Rows from block 3 of a small image classifier, named by matrix and row number. Rows with one number within an expert belong to one neuron, the router's apart. Each number is 50 + 12 x the weight over its row's rms, rounded and kept within 0 to 99. All counts start at 0.
Before each expert's rows are labels from the 100 images, of 14976, where the router gives the expert most weight on average: "colour at peak" is the nearest of a few named colours to the mean colour under the peak. Only what is clearly more common there than usual is listed. The data: photos of arthropod specimens (BIOSCAN-5M). In brackets: how many of the 100.
# router: router (model.blocks.3.mlp.router.weight, 4x320, trained with AdamW), inputs 0-79
# up: expert up (model.blocks.3.mlp.up, 4x160x320), inputs 0-79
# down: expert down (model.blocks.3.mlp.down, 4x320x160, transposed), outputs 0-79

# expert 3
colour at peak: white (68)
router.3:51 39 70 45 50 42 69 69 48 54 31 54 47 62 57 57 46 50 41 73 45 44 50 35 32 58 66 59 23 52 44 58 58 49 39 59 45 51 61 51 54 44 51 48 59 50 14 50 57 53 63 58 43 29 46 47 42 25 67 49 58 59 34 40 46 43 49 60 74 48 45 52 62 49 56 38 37 44 28 87
up.0:34 50 38 39 55 60 20 51 40 35 67 55 51 50 41 33 48 68 35 61 22 71 42 50 72 44 30 53 37 40 51 50 50 55 61 48 47 68 57 37 37 45 49 59 44 68 69 45 51 64 37 62 59 63 62 58 36 49 46 54 23 43 74 38 55 67 40 56 44 37 39 47 39 43 62 44 55 23 54 61
down.0:59 48 57 47 48 66 69 39 42 45 64 36 33 59 42 35 66 61 49 46 50 51 44 67 49 40 65 49 65 68 72 59 55 52 47 29 50 55 46 56 41 36 46 61 29 51 80 51 54 26 46 63 37 57 65 41 35 56 59 54 42 46 58 37 51 36 75 60 70 66 12 58 43 42 54 57 75 50 50 39
up.1:56 55 67 54 50 43 53 65 51 44 49 54 48 64 39 52 40 56 64 27 44 44 51 54 28 15 68 43 46 39 49 40 48 28 65 65 59 45 55 29 39 41 66 50 42 49 54 67 55 73 34 45 52 26 45 55 54 71 64 75 44 58 51 44 28 43 54 58 51 34 52 48 35 52 53 59 42 33 54 72
down.1:44 85 53 45 48 50 41 50 43 61 46 54 52 36 54 47 52 37 46 38 65 57 48 46 32 48 45 55 49 48 44 32 47 66 47 41 55 46 67 63 48 53 52 44 45 53 52 54 44 48 59 53 74 64 57 56 42 55 68 56 50 54 65 35 33 28 54 38 51 57 57 44 70 43 52 40 64 40 75 47
up.2:39 47 59 68 35 34 43 41 54 31 48 52 67 58 47 53 44 39 38 35 57 50 51 46 49 49 53 62 32 46 52 39 44 55 38 29 38 39 54 51 61 60 64 72 29 60 28 57 52 58 61 48 53 49 47 46 51 48 67 45 31 49 68 52 49 60 34 68 49 44 62 52 59 74 48 44 40 24 42 57
down.2:63 45 41 53 49 36 48 54 65 45 43 50 34 77 61 60 51 44 42 42 61 41 47 55 35 49 36 39 58 71 33 65 65 73 56 55 58 54 35 59 30 44 55 49 57 51 64 51 51 50 58 57 58 49 64 31 22 38 53 53 79 34 57 75 57 46 52 66 59 65 69 37 58 27 43 57 50 60 54 42
up.3:52 49 41 69 42 55 47 46 67 40 35 44 68 59 49 45 38 52 53 78 54 41 52 56 53 55 21 69 48 35 29 58 34 49 41 65 73 42 41 22 37 42 23 50 68 53 55 37 70 54 63 58 36 46 64 44 60 38 29 45 49 51 47 37 56 71 49 55 70 88 65 48 44 49 61 51 59 43 56 52
down.3:51 45 65 38 62 67 63 61 45 55 46 68 51 45 60 42 37 38 68 59 31 45 55 55 41 39 57 60 40 44 51 47 42 56 68 31 46 32 21 53 72 62 64 69 43 29 56 34 36 65 62 54 46 68 25 65 34 49 56 55 43 36 41 46 62 42 35 37 35 52 44 51 45 40 46 40 43 48 42 51
up.4:44 47 53 50 48 44 34 54 45 43 52 48 42 51 58 52 63 45 42 39 66 43 44 56 47 54 36 57 50 61 40 39 37 38 43 42 64 48 34 55 43 48 39 44 54 51 61 46 42 70 37 57 50 66 66 45 57 43 52 39 37 54 50 41 34 45 51 43 68 40 34 62 63 67 41 44 67 66 57 45
down.4:56 60 56 41 44 48 34 54 55 47 48 46 35 52 48 41 49 42 52 37 42 47 46 45 63 48 46 50 65 45 41 55 57 33 39 57 39 54 64 54 48 20 73 65 47 49 73 63 40 54 39 62 45 68 22 51 53 49 61 65 40 62 44 47 44 17 51 53 58 60 37 46 41 46 30 50 46 47 54 29
up.5:63 36 55 38 61 51 59 52 65 82 54 55 35 41 69 49 82 53 34 58 45 41 46 66 48 27 45 55 48 45 63 59 47 45 46 44 60 68 55 62 62 45 45 50 32 62 52 44 34 53 47 62 52 43 39 35 51 74 51 44 62 67 49 26 34 43 53 54 44 53 42 35 54 51 56 36 60 53 62 52
down.5:27 59 20 52 31 40 56 38 35 49 67 27 39 68 56 57 59 43 48 52 59 39 50 42 52 45 59 53 56 64 59 37 85 62 47 55 63 36 36 68 56 50 48 49 56 51 40 33 42 52 56 46 59 65 71 33 44 40 71 70 23 47 56 48 43 78 44 52 57 61 55 75 58 44 55 59 68 59 44 45
up.6:23 71 25 48 46 57 36 63 66 54 53 56 46 60 46 55 58 40 37 36 55 38 56 48 46 48 51 59 51 52 29 28 59 44 26 45 52 40 20 52 37 31 53 45 57 34 71 40 40 36 55 61 35 44 66 62 44 56 51 41 70 49 27 69 36 47 38 68 62 36 60 53 39 40 56 45 46 43 53 56
down.6:42 44 73 65 62 41 44 63 36 56 35 49 38 43 46 37 49 46 75 48 35 55 64 47 65 30 35 53 57 43 46 31 56 61 43 47 64 50 60 42 48 69 47 46 47 50 59 52 31 68 47 84 70 53 24 70 47 61 59 71 45 57 62 58 45 41 71 30 56 36 26 41 38 65 59 55 62 40 30 72
up.7:56 57 70 70 53 62 25 61 58 34 48 51 29 45 54 59 53 74 58 74 47 33 49 47 42 57 46 72 25 61 49 62 59 45 77 54 55 51 57 37 51 45 27 53 55 35 27 49 50 67 57 28 49 70 61 45 26 33 55 37 54 53 46 32 68 44 56 60 70 61 45 26 47 32 53 43 73 34 53 50
down.7:52 33 45 65 53 28 38 51 34 40 50 32 56 65 58 47 72 28 42 50 50 31 63 50 48 61 62 31 62 68 41 57 46 48 40 61 36 40 42 60 48 52 69 71 47 43 42 52 57 45 49 58 59 52 54 62 52 59 36 53 24 25 49 39 56 48 48 35 43 45 31 70 34 47 60 42 53 54 41 44
up.8:29 50 38 50 54 44 34 54 49 42 41 51 54 64 55 46 47 69 54 74 39 62 38 46 48 52 49 58 38 57 76 51 20 63 61 51 76 29 43 46 42 41 45 50 61 50 34 64 54 46 48 40 45 41 55 44 54 59 38 48 37 69 68 71 45 51 58 72 37 49 51 52 54 44 63 79 35 55 62 77
down.8:54 38 68 53 36 61 42 34 54 42 46 28 44 39 54 53 46 61 37 65 37 61 65 47 33 51 68 51 36 50 48 61 46 40 23 39 25 39 38 42 44 34 35 45 43 30 48 44 51 37 51 63 54 67 46 29 38 38 52 53 46 65 31 51 53 57 65 40 35 51 55 68 47 50 62 44 33 48 49 59
up.9:59 55 59 53 49 57 57 51 42 52 46 83 54 48 51 47 36 47 62 32 34 63 35 50 44 72 48 44 55 57 50 57 68 43 45 66 54 47 46 39 48 35 38 59 42 39 43 64 47 54 51 62 51 56 53 60 45 73 49 58 41 53 65 18 59 60 36 64 51 45 35 34 52 45 59 71 40 56 50 65
down.9:52 19 65 40 41 66 16 49 33 55 44 50 63 25 51 53 65 66 47 53 49 63 48 41 44 59 35 59 31 51 57 70 46 67 55 49 60 64 64 37 64 50 67 23 41 56 60 51 57 50 64 62 53 34 45 41 30 26 38 40 38 40 38 56 55 71 24 27 52 63 67 39 33 49 32 47 78 49 54 39

# expert 2
colour at peak: grey (74)
router.2:60 53 50 48 56 49 39 28 44 59 68 46 52 38 58 46 33 47 55 43 59 50 74 45 35 43 36 70 44 74 49 36 43 56 65 47 39 50 58 57 76 56 39 41 40 51 68 48 41 45 56 69 36 78 46 43 37 44 38 47 39 41 45 55 47 54 69 40 54 67 31 56 27 39 65 50 56 74 50 26
up.0:51 38 43 54 44 82 20 44 52 66 48 44 45 57 44 32 52 37 34 67 53 53 32 23 40 46 68 30 28 54 51 49 56 54 52 44 52 43 53 14 51 51 54 43 56 65 47 39 44 34 57 62 61 66 52 72 57 51 36 46 39 51 57 38 62 37 50 57 46 52 56 35 59 73 69 49 37 63 57 49
down.0:56 42 52 60 51 56 55 75 55 24 63 50 53 51 63 67 56 76 48 66 44 40 39 49 42 61 48 36 46 48 48 38 35 30 41 51 44 53 52 45 26 42 66 44 38 56 46 56 52 47 35 43 68 53 71 56 45 66 66 41 65 57 44 34 55 58 46 43 62 53 47 56 54 66 38 31 55 51 29 48
up.1:56 59 54 45 51 56 56 58 55 40 52 62 25 46 62 30 26 57 62 39 44 67 47 52 43 55 64 49 39 40 34 35 49 58 43 53 65 28 41 67 58 37 55 35 39 41 52 48 57 51 49 25 56 44 49 59 65 33 40 38 40 36 45 49 56 55 21 52 52 50 30 51 60 48 58 48 59 41 39 44
down.1:50 50 45 44 70 56 47 61 58 24 51 38 52 38 49 53 70 57 51 60 49 53 53 34 62 44 71 50 61 44 53 65 48 42 49 38 40 51 56 60 40 40 33 53 58 61 37 31 61 29 47 80 48 46 54 66 58 58 46 46 58 52 53 41 49 32 26 55 36 46 35 35 62 61 43 56 65 74 44 61
up.2:38 56 35 43 65 39 50 49 60 60 61 47 49 62 30 45 41 58 50 55 44 56 48 42 74 41 70 59 45 56 52 85 71 58 49 54 53 72 51 43 50 44 13 33 56 54 41 55 58 60 59 43 37 53 55 40 40 46 61 57 60 33 55 65 65 52 27 68 57 39 59 44 54 42 35 77 69 47 42 48
down.2:41 40 57 47 66 25 49 48 49 50 32 40 38 35 63 51 48 38 53 42 66 55 50 46 39 57 39 64 55 57 25 54 57 64 56 46 72 32 54 43 58 52 50 26 35 40 60 73 63 56 47 58 44 48 68 64 43 42 29 23 39 75 64 51 49 37 57 58 47 45 40 40 52 59 69 60 42 62 66 51
up.3:46 69 76 65 58 41 49 47 42 52 51 41 48 46 42 75 60 50 54 57 58 41 57 41 48 40 34 37 49 72 70 31 54 61 32 25 39 41 52 50 44 51 33 48 41 53 68 64 58 39 50 40 58 60 48 68 52 36 43 42 60 45 56 71 60 21 53 78 26 56 49 48 62 51 63 56 49 41 40 36
down.3:52 64 59 56 61 57 64 67 50 50 73 37 58 48 22 59 53 52 46 47 46 63 48 47 54 62 64 64 49 38 62 41 33 46 48 69 51 45 24 44 72 62 45 39 44 54 77 44 59 37 14 29 66 60 40 29 31 80 47 74 35 53 43 33 39 56 52 48 44 42 63 49 60 65 56 64 60 49 38 45
up.4:52 40 48 43 49 61 60 62 51 44 61 38 43 30 67 58 41 18 49 57 54 45 51 16 42 64 59 24 60 48 36 23 46 44 60 56 60 51 56 31 36 34 58 53 23 58 34 42 43 61 31 40 25 47 37 55 45 80 37 55 72 34 66 59 40 57 38 59 49 42 41 65 65 61 53 54 51 42 50 40
down.4:56 52 50 40 68 62 49 48 37 42 53 64 69 48 35 68 52 46 55 30 40 49 57 44 57 38 65 63 53 48 68 50 84 59 44 64 50 44 31 46 53 58 58 48 38 92 43 59 53 54 33 47 51 52 50 34 49 45 41 55 60 36 39 49 49 58 71 49 49 53 39 60 56 50 51 48 48 39 44 47
up.5:41 46 43 57 58 36 63 33 90 48 68 48 55 46 70 55 47 43 62 55 70 61 56 46 59 60 28 58 41 55 45 50 48 63 52 38 51 38 36 34 59 37 47 47 93 44 25 59 49 66 60 65 57 24 35 56 30 38 34 26 64 51 52 47 41 66 05 57 45 44 60 45 33 42 54 38 60 63 61 45
down.5:58 44 63 59 54 53 58 46 52 51 52 65 59 44 34 42 56 36 40 20 46 51 32 51 44 45 60 86 64 43 18 39 75 38 44 58 43 47 54 34 70 48 36 27 35 57 36 44 51 39 57 40 42 46 47 54 53 66 65 43 49 64 27 64 50 47 53 49 45 86 62 50 58 56 33 71 64 84 49 58
up.6:52 59 44 67 51 18 62 49 43 62 59 56 56 58 59 42 66 43 59 55 55 34 50 51 57 59 42 82 69 61 52 57 49 55 54 59 43 48 72 51 50 65 50 61 45 62 37 69 36 47 67 29 43 29 42 49 51 57 66 64 43 69 31 57 48 35 60 78 51 44 49 51 66 77 54 46 67 37 53 52
down.6:54 50 38 49 72 51 58 34 75 45 44 48 42 66 51 65 42 44 68 51 44 38 37 65 54 45 70 58 60 53 47 45 38 53 69 49 51 51 57 56 52 21 31 65 44 47 56 54 46 32 46 77 38 39 70 73 62 56 49 51 58 53 51 55 61 60 64 32 41 68 54 72 53 66 69 52 39 64 49 48
up.7:43 42 26 58 64 68 39 30 49 48 77 61 52 56 49 52 55 56 49 54 38 68 36 40 54 43 48 48 49 21 58 38 54 52 37 73 62 40 55 43 48 71 48 65 46 36 54 41 64 54 55 36 58 50 71 26 55 30 57 63 76 46 29 55 39 45 42 65 49 30 42 18 63 42 45 25 36 62 27 48
down.7:37 66 36 57 45 35 50 40 60 71 38 39 26 47 49 42 50 33 68 52 60 40 53 36 54 50 58 75 70 53 49 38 35 63 70 53 39 68 51 71 50 40 26 49 52 58 36 35 30 64 46 46 59 59 44 41 62 47 52 28 40 70 52 60 48 38 32 47 49 59 38 51 49 47 68 50 61 43 53 58
up.8:62 72 51 53 39 37 31 50 47 29 48 53 58 27 24 47 67 71 38 35 55 49 65 34 55 55 61 67 49 47 53 45 52 36 62 50 55 57 55 58 53 50 28 72 49 51 39 56 46 37 36 35 44 42 46 49 62 38 41 46 46 50 68 40 74 37 74 62 54 50 41 53 46 43 42 37 44 86 57 71
down.8:66 48 52 56 60 48 55 55 45 54 71 46 45 57 32 58 42 48 58 59 34 46 22 58 60 39 58 71 53 57 58 42 31 61 60 57 59 38 44 49 59 51 44 39 45 28 45 54 56 44 61 62 59 43 72 46 39 64 38 47 37 51 39 49 42 71 40 70 45 68 59 44 30 48 67 67 65 45 58 68
up.9:56 44 39 49 54 60 72 63 47 69 34 58 47 60 28 59 53 55 36 68 64 83 42 53 41 59 58 40 54 35 45 47 65 62 54 56 45 54 57 41 63 38 44 65 40 62 58 30 54 68 45 48 72 33 39 58 30 48 52 64 36 53 57 60 38 52 52 45 54 31 60 54 39 60 43 62 58 39 34 61
down.9:57 61 40 58 40 45 85 47 61 49 46 53 62 40 26 49 46 31 43 33 58 52 44 54 55 57 45 41 61 71 42 65 57 39 61 58 50 69 53 34 55 61 48 52 59 74 53 40 68 42 40 35 54 43 36 55 51 40 54 51 44 61 62 69 46 48 33 52 76 50 56 58 42 57 62 66 53 50 70 67

# expert 1
colour at peak: grey (45)
router.1:68 73 46 45 59 45 56 63 38 65 70 69 29 44 30 47 50 41 36 52 59 41 32 49 65 49 42 15 59 24 47 60 43 53 50 42 59 62 57 42 37 53 67 59 64 68 55 53 56 56 54 29 43 41 33 60 40 45 50 57 56 60 51 59 47 64 32 39 22 36 64 57 43 51 50 58 40 42 46 59
up.0:35 35 40 40 50 38 43 45 49 43 44 64 18 68 69 50 39 62 47 69 66 24 56 65 62 54 36 76 55 78 34 37 46 46 42 50 59 65 47 72 37 44 45 31 45 35 61 72 36 53 30 48 45 32 54 44 43 39 44 60 58 45 52 43 43 51 44 32 55 51 53 61 46 52 59 54 51 36 44 59
down.0:58 52 47 37 47 35 46 53 69 39 46 39 55 42 61 34 58 62 40 39 62 46 54 57 54 56 45 56 28 57 36 60 30 38 25 60 63 71 73 49 60 67 50 42 42 50 42 57 50 45 47 53 41 61 59 29 74 50 40 63 58 62 53 46 72 55 55 45 44 37 53 38 61 40 58 45 42 60 57 18
up.1:33 69 64 54 62 39 38 40 60 51 59 46 58 29 49 60 81 40 79 35 50 47 63 50 50 44 53 47 59 50 42 27 24 38 65 30 47 49 66 40 71 51 43 54 58 43 58 48 31 51 48 27 57 59 44 47 52 47 42 44 31 62 68 42 69 41 56 43 59 54 48 57 52 41 45 60 51 59 48 41
down.1:51 59 42 75 43 60 50 55 54 57 32 56 43 50 58 43 38 43 51 43 67 63 68 43 51 47 52 51 42 60 66 65 66 36 50 43 45 53 36 56 68 59 53 58 57 65 54 46 51 61 44 52 33 61 44 35 35 49 47 57 56 66 45 53 51 37 67 44 50 48 48 28 60 53 50 54 45 64 44 25
up.2:57 43 31 33 51 49 54 40 52 80 41 62 45 36 56 53 48 48 55 53 43 55 69 48 36 46 29 38 52 69 45 40 58 35 45 52 35 46 45 29 46 51 46 42 57 23 64 53 47 64 40 39 62 49 45 49 44 58 59 58 35 59 47 62 60 60 48 34 50 36 50 32 51 59 58 50 58 68 66 35
down.2:47 52 19 72 52 43 63 37 42 24 44 61 49 66 57 53 70 72 33 47 55 45 49 57 54 56 56 45 51 34 68 40 41 25 40 41 65 63 45 49 56 39 49 45 65 53 30 52 39 27 46 46 34 40 51 44 66 26 58 56 65 68 60 66 66 50 46 44 43 71 64 55 38 68 64 55 52 55 47 49
up.3:31 67 40 26 47 57 58 58 51 69 36 50 52 46 32 75 44 49 37 57 54 54 57 61 35 49 29 42 40 45 58 62 66 60 59 43 41 68 60 66 27 67 45 32 52 43 63 45 57 57 37 52 37 46 37 56 41 25 44 63 42 35 49 78 47 53 52 74 50 61 48 25 29 45 42 41 56 24 31 64
down.3:61 43 47 36 29 48 69 43 40 55 24 57 51 43 44 38 48 24 48 59 54 68 48 55 36 65 48 34 58 80 57 61 60 48 26 49 57 45 46 46 71 45 68 44 45 58 40 38 59 63 60 60 38 51 53 55 40 65 69 42 51 47 54 53 77 64 49 48 39 23 65 48 44 48 59 43 53 40 71 36
up.4:73 51 66 62 61 57 46 78 74 24 53 29 40 63 48 55 40 64 52 35 54 24 40 67 63 41 61 48 46 59 35 40 52 47 61 60 51 58 36 34 52 52 41 42 48 51 52 49 38 35 67 37 41 61 45 33 44 35 44 48 53 43 23 21 36 52 34 66 52 63 40 51 41 72 39 51 39 60 55 65
down.4:30 71 39 52 53 58 44 42 39 46 46 30 53 50 52 45 30 38 36 18 39 64 54 51 68 47 35 57 24 75 55 39 49 46 33 59 51 51 46 51 58 50 57 52 50 31 50 63 45 55 27 35 53 69 57 57 58 52 38 69 48 48 38 38 51 53 62 38 48 54 49 56 69 27 48 43 39 69 23 42
up.5:51 45 51 50 53 39 43 58 46 53 50 78 59 60 34 47 46 47 45 54 51 40 63 43 44 34 48 61 59 48 36 57 50 68 68 62 39 62 25 45 51 55 47 37 66 47 34 38 64 34 30 40 72 56 45 55 57 37 58 64 58 46 53 62 70 55 60 40 46 56 53 39 50 42 56 45 54 49 36 62
down.5:52 51 49 57 49 33 40 54 49 35 55 39 65 32 39 92 33 35 63 45 49 67 45 36 37 44 67 34 31 62 50 52 42 30 44 49 63 82 27 50 54 69 63 54 52 40 52 72 51 67 47 51 60 42 56 64 68 59 47 31 41 38 53 60 28 64 41 29 70 69 28 48 66 54 37 54 42 64 73 50
up.6:29 51 49 73 50 49 66 67 47 33 53 45 60 56 52 42 36 52 39 50 59 48 28 53 28 32 43 37 70 59 42 49 40 48 53 65 52 57 48 76 40 22 51 41 66 60 39 40 54 49 33 50 52 49 52 51 58 36 59 57 60 22 46 63 45 56 60 68 48 34 44 53 67 56 46 56 59 56 52 34
down.6:50 72 39 56 57 34 57 59 47 47 55 36 44 64 63 64 65 49 35 63 55 53 28 56 47 67 73 37 63 51 34 32 33 51 30 29 33 47 41 33 44 44 54 56 61 44 47 27 42 51 71 33 41 35 50 43 27 46 75 71 29 56 41 39 76 55 63 54 46 64 33 57 30 71 61 46 53 65 69 49
up.7:35 79 34 48 34 37 37 56 57 62 46 64 56 49 55 50 59 35 47 50 41 73 62 60 49 66 46 44 25 41 52 34 36 44 43 49 80 50 50 52 67 33 45 69 59 61 61 63 41 46 54 45 39 52 66 62 56 30 49 47 65 37 54 55 61 54 52 36 25 37 51 54 54 52 45 56 46 21 50 53
down.7:50 37 53 66 61 67 55 42 55 31 73 47 67 48 65 37 58 71 58 43 48 42 56 35 47 52 43 46 58 59 47 42 46 55 58 44 46 51 49 49 63 61 55 47 47 52 46 57 58 49 58 65 60 57 38 37 53 63 45 57 35 52 55 52 58 55 46 63 67 52 43 54 60 47 66 49 59 63 50 48
up.8:44 41 57 57 52 45 60 55 29 86 59 39 43 59 64 26 41 36 37 43 67 53 40 32 73 78 65 38 34 52 30 41 66 44 33 65 43 58 44 39 56 36 38 53 64 45 28 59 51 36 35 40 45 47 64 27 39 55 53 66 47 53 47 45 50 57 31 59 42 41 30 63 59 63 56 57 60 47 26 43
down.8:55 59 61 44 41 44 58 46 55 26 67 37 54 66 45 73 46 80 46 63 34 72 39 40 49 39 48 57 57 36 67 28 56 54 56 60 46 63 40 74 53 41 53 67 46 55 63 43 54 55 63 39 50 48 36 44 37 59 64 40 63 35 45 21 32 15 68 38 38 97 46 66 42 48 44 39 56 55 44 67
up.9:56 51 45 28 52 66 61 31 69 54 60 69 66 49 53 61 48 51 59 50 44 47 48 52 58 43 42 50 42 44 46 49 47 50 49 60 64 39 36 48 74 52 53 55 51 39 52 58 70 32 54 54 45 45 82 36 58 48 45 43 63 53 40 51 45 68 58 33 39 47 46 62 59 44 45 72 45 49 47 37
down.9:57 52 58 24 24 38 47 53 31 64 34 49 67 46 71 42 59 43 49 68 56 53 61 69 50 75 40 54 68 69 41 45 56 35 56 34 39 43 55 68 56 54 50 70 55 57 38 40 67 39 66 48 74 62 34 32 70 52 29 48 70 38 55 43 57 41 63 63 34 41 40 36 42 50 47 57 56 52 67 39

# expert 0
colour at peak: white (86)
router.0:47 57 47 47 39 23 47 52 63 45 49 50 66 61 40 56 73 68 62 53 50 37 37 36 67 70 60 68 62 49 41 41 30 53 39 39 65 55 33 41 50 31 31 47 19 31 69 63 56 63 43 56 52 37 70 42 42 53 58 65 29 32 67 35 52 55 56 70 61 46 62 55 67 52 54 48 48 45 50 45
up.0:46 33 27 61 48 70 47 49 48 69 56 66 43 61 75 51 53 38 74 44 58 57 66 45 35 46 53 40 42 45 42 31 60 28 42 25 44 47 49 37 40 51 57 53 57 27 49 44 39 55 48 56 29 52 41 52 40 48 52 43 47 47 52 72 69 37 50 49 45 55 57 49 46 48 63 58 24 27 30 55
down.0:48 47 56 37 51 31 38 42 48 43 45 32 56 39 49 59 72 66 38 43 51 36 26 55 44 37 43 57 47 53 53 64 35 65 55 45 46 50 28 58 54 57 69 40 60 43 43 43 52 52 54 49 57 58 62 28 56 42 44 64 34 44 27 45 27 35 49 31 43 41 50 43 36 38 40 32 65 53 30 54
up.1:59 54 50 44 41 57 51 48 86 41 51 40 49 41 54 52 36 71 40 49 58 69 39 39 61 57 36 36 51 61 42 34 64 35 38 43 52 39 50 56 45 27 56 62 55 52 64 48 56 66 33 59 65 69 48 48 57 66 42 46 52 19 51 63 49 47 50 65 55 40 57 46 63 66 45 55 63 37 71 59
down.1:58 33 50 27 56 45 58 64 31 57 55 62 62 70 45 26 40 54 53 44 51 58 56 58 46 59 38 41 55 48 30 52 60 71 69 54 59 50 38 62 93 42 39 36 32 59 42 74 58 38 62 69 55 61 28 71 41 45 49 57 49 63 55 57 70 53 52 40 54 65 57 51 45 61 45 45 62 36 49 55
up.2:44 50 43 58 70 50 41 61 58 63 26 60 47 52 76 25 28 24 56 57 63 33 43 54 53 44 44 45 60 56 49 73 50 65 47 43 34 41 46 36 47 59 39 68 62 60 64 76 38 49 76 41 57 37 48 65 55 41 57 69 57 56 56 51 36 52 53 50 30 51 38 56 54 53 71 49 51 36 47 66
down.2:35 57 49 48 80 55 76 45 45 42 63 53 65 55 46 57 42 72 64 48 43 67 70 45 53 48 30 37 66 54 58 50 37 44 49 34 55 52 44 45 50 56 55 37 70 43 74 48 66 54 45 47 43 57 64 27 26 67 66 47 43 28 54 50 67 47 46 51 63 70 57 45 51 79 51 38 56 46 46 48
up.3:50 79 49 47 59 65 70 34 38 43 61 52 39 32 57 40 50 35 54 54 59 67 62 50 51 39 42 35 49 35 63 56 65 13 55 42 68 39 51 59 64 49 64 42 57 48 67 62 60 52 46 62 44 54 53 58 38 56 74 27 38 63 42 45 63 62 52 39 50 60 55 60 46 67 38 55 41 52 66 29
down.3:41 57 63 52 67 59 33 47 41 65 44 63 61 35 63 39 61 46 32 60 54 44 65 55 40 58 51 59 47 68 33 47 43 49 57 59 42 43 41 58 59 67 53 54 66 72 69 56 65 59 46 53 49 70 67 40 32 39 41 73 61 44 54 60 62 26 48 46 29 79 52 78 63 39 46 44 39 51 51 73
up.4:44 54 66 29 36 36 43 46 39 46 68 44 57 65 42 47 54 41 50 50 41 59 33 51 58 61 69 57 70 60 60 45 52 48 43 60 37 60 28 62 47 22 61 61 65 47 40 68 70 69 39 51 34 34 57 39 63 46 54 67 52 54 78 38 43 40 58 35 57 48 67 33 41 53 51 45 64 58 49 58
down.4:36 67 52 35 30 47 42 66 67 51 30 62 47 56 43 56 45 64 58 41 51 66 43 52 40 80 53 52 38 54 57 44 80 37 51 58 64 42 46 39 41 21 53 42 52 55 34 67 54 34 24 55 64 39 67 64 50 42 65 76 48 38 55 45 67 62 40 60 55 40 47 22 48 53 41 50 41 32 53 58
up.5:59 55 38 49 36 38 29 37 62 44 69 33 28 62 45 40 37 45 42 35 60 49 59 55 41 55 51 40 20 57 50 40 53 76 55 62 74 37 43 68 55 37 42 65 51 47 53 47 27 49 55 54 56 51 49 35 54 77 67 64 47 81 29 47 40 46 41 50 55 60 57 41 70 40 56 61 64 55 39 42
down.5:38 52 47 59 41 33 64 57 67 59 39 62 66 41 55 71 43 36 41 50 49 61 51 35 36 49 47 57 54 31 46 56 63 58 54 44 42 44 33 42 41 53 52 32 49 58 56 61 69 63 45 58 72 51 38 52 43 49 35 70 39 65 44 60 48 60 52 50 49 60 51 52 50 44 51 46 42 49 57 90
up.6:52 47 59 55 42 37 57 41 58 60 62 65 30 60 42 54 77 35 36 56 44 70 33 41 57 33 58 26 54 52 31 40 47 55 28 50 47 44 40 45 51 59 58 45 49 35 45 33 27 32 66 59 41 15 49 47 65 60 73 28 68 44 47 43 45 44 53 55 44 37 52 43 45 48 57 36 43 56 31 63
down.6:42 56 55 45 37 56 57 62 58 66 54 68 54 42 41 59 24 58 52 56 21 63 52 40 76 70 30 73 36 51 43 55 42 58 68 65 85 75 48 46 52 53 57 31 52 46 47 49 42 44 39 39 65 62 48 25 76 19 39 60 80 56 43 40 37 39 70 31 69 50 54 52 50 30 45 27 54 50 46 53
up.7:43 54 57 55 70 56 87 47 50 37 57 40 52 61 65 64 56 25 33 60 57 40 55 45 48 31 40 37 54 68 34 43 46 47 28 52 63 36 33 54 36 34 55 38 48 30 41 41 67 55 49 56 60 41 61 31 40 44 44 39 74 43 38 61 38 68 55 66 57 46 45 56 35 47 62 50 22 18 31 43
down.7:50 45 41 54 51 44 56 53 44 42 46 60 29 54 34 29 47 83 69 61 47 67 61 71 55 47 37 74 38 39 47 59 57 44 58 69 41 53 44 46 41 46 48 57 68 52 48 28 51 39 54 47 62 50 59 58 68 32 39 49 53 56 55 46 47 31 61 58 38 37 52 53 63 50 63 51 39 66 45 45
up.8:56 50 34 40 69 59 58 45 52 49 58 33 47 43 53 48 65 48 63 51 41 46 44 67 61 45 49 51 62 48 20 61 36 37 42 34 46 44 39 46 51 38 40 51 50 47 46 61 60 51 49 48 61 67 53 50 63 67 63 39 59 57 78 35 59 69 43 43 30 68 37 68 58 65 67 51 46 29 26 47
down.8:49 50 67 40 54 59 65 49 65 57 52 54 37 42 45 66 40 71 26 65 36 74 38 60 57 45 69 15 27 78 75 46 38 37 31 62 51 60 39 66 44 54 33 54 40 45 45 54 45 49 66 38 48 62 41 37 46 58 44 65 87 61 45 58 69 48 73 62 53 51 43 52 47 77 61 59 44 46 52 54
up.9:35 30 53 45 44 50 51 45 26 36 25 40 51 54 30 61 57 39 56 74 41 52 54 43 32 39 35 41 67 37 56 27 55 31 57 44 38 50 48 66 40 58 43 43 60 57 71 28 67 37 58 30 84 21 63 41 50 39 52 80 40 31 55 53 23 30 54 58 39 54 42 59 55 63 56 62 66 48 55 36
down.9:68 68 51 71 49 48 48 44 62 43 69 56 69 34 55 47 47 66 38 44 52 31 57 54 40 33 46 74 44 63 28 36 44 55 76 37 60 43 53 49 47 54 27 52 58 36 57 61 47 69 56 69 68 57 37 32 57 58 33 36 47 50 60 22 57 42 47 51 66 55 58 41 60 47 43 35 51 45 46 57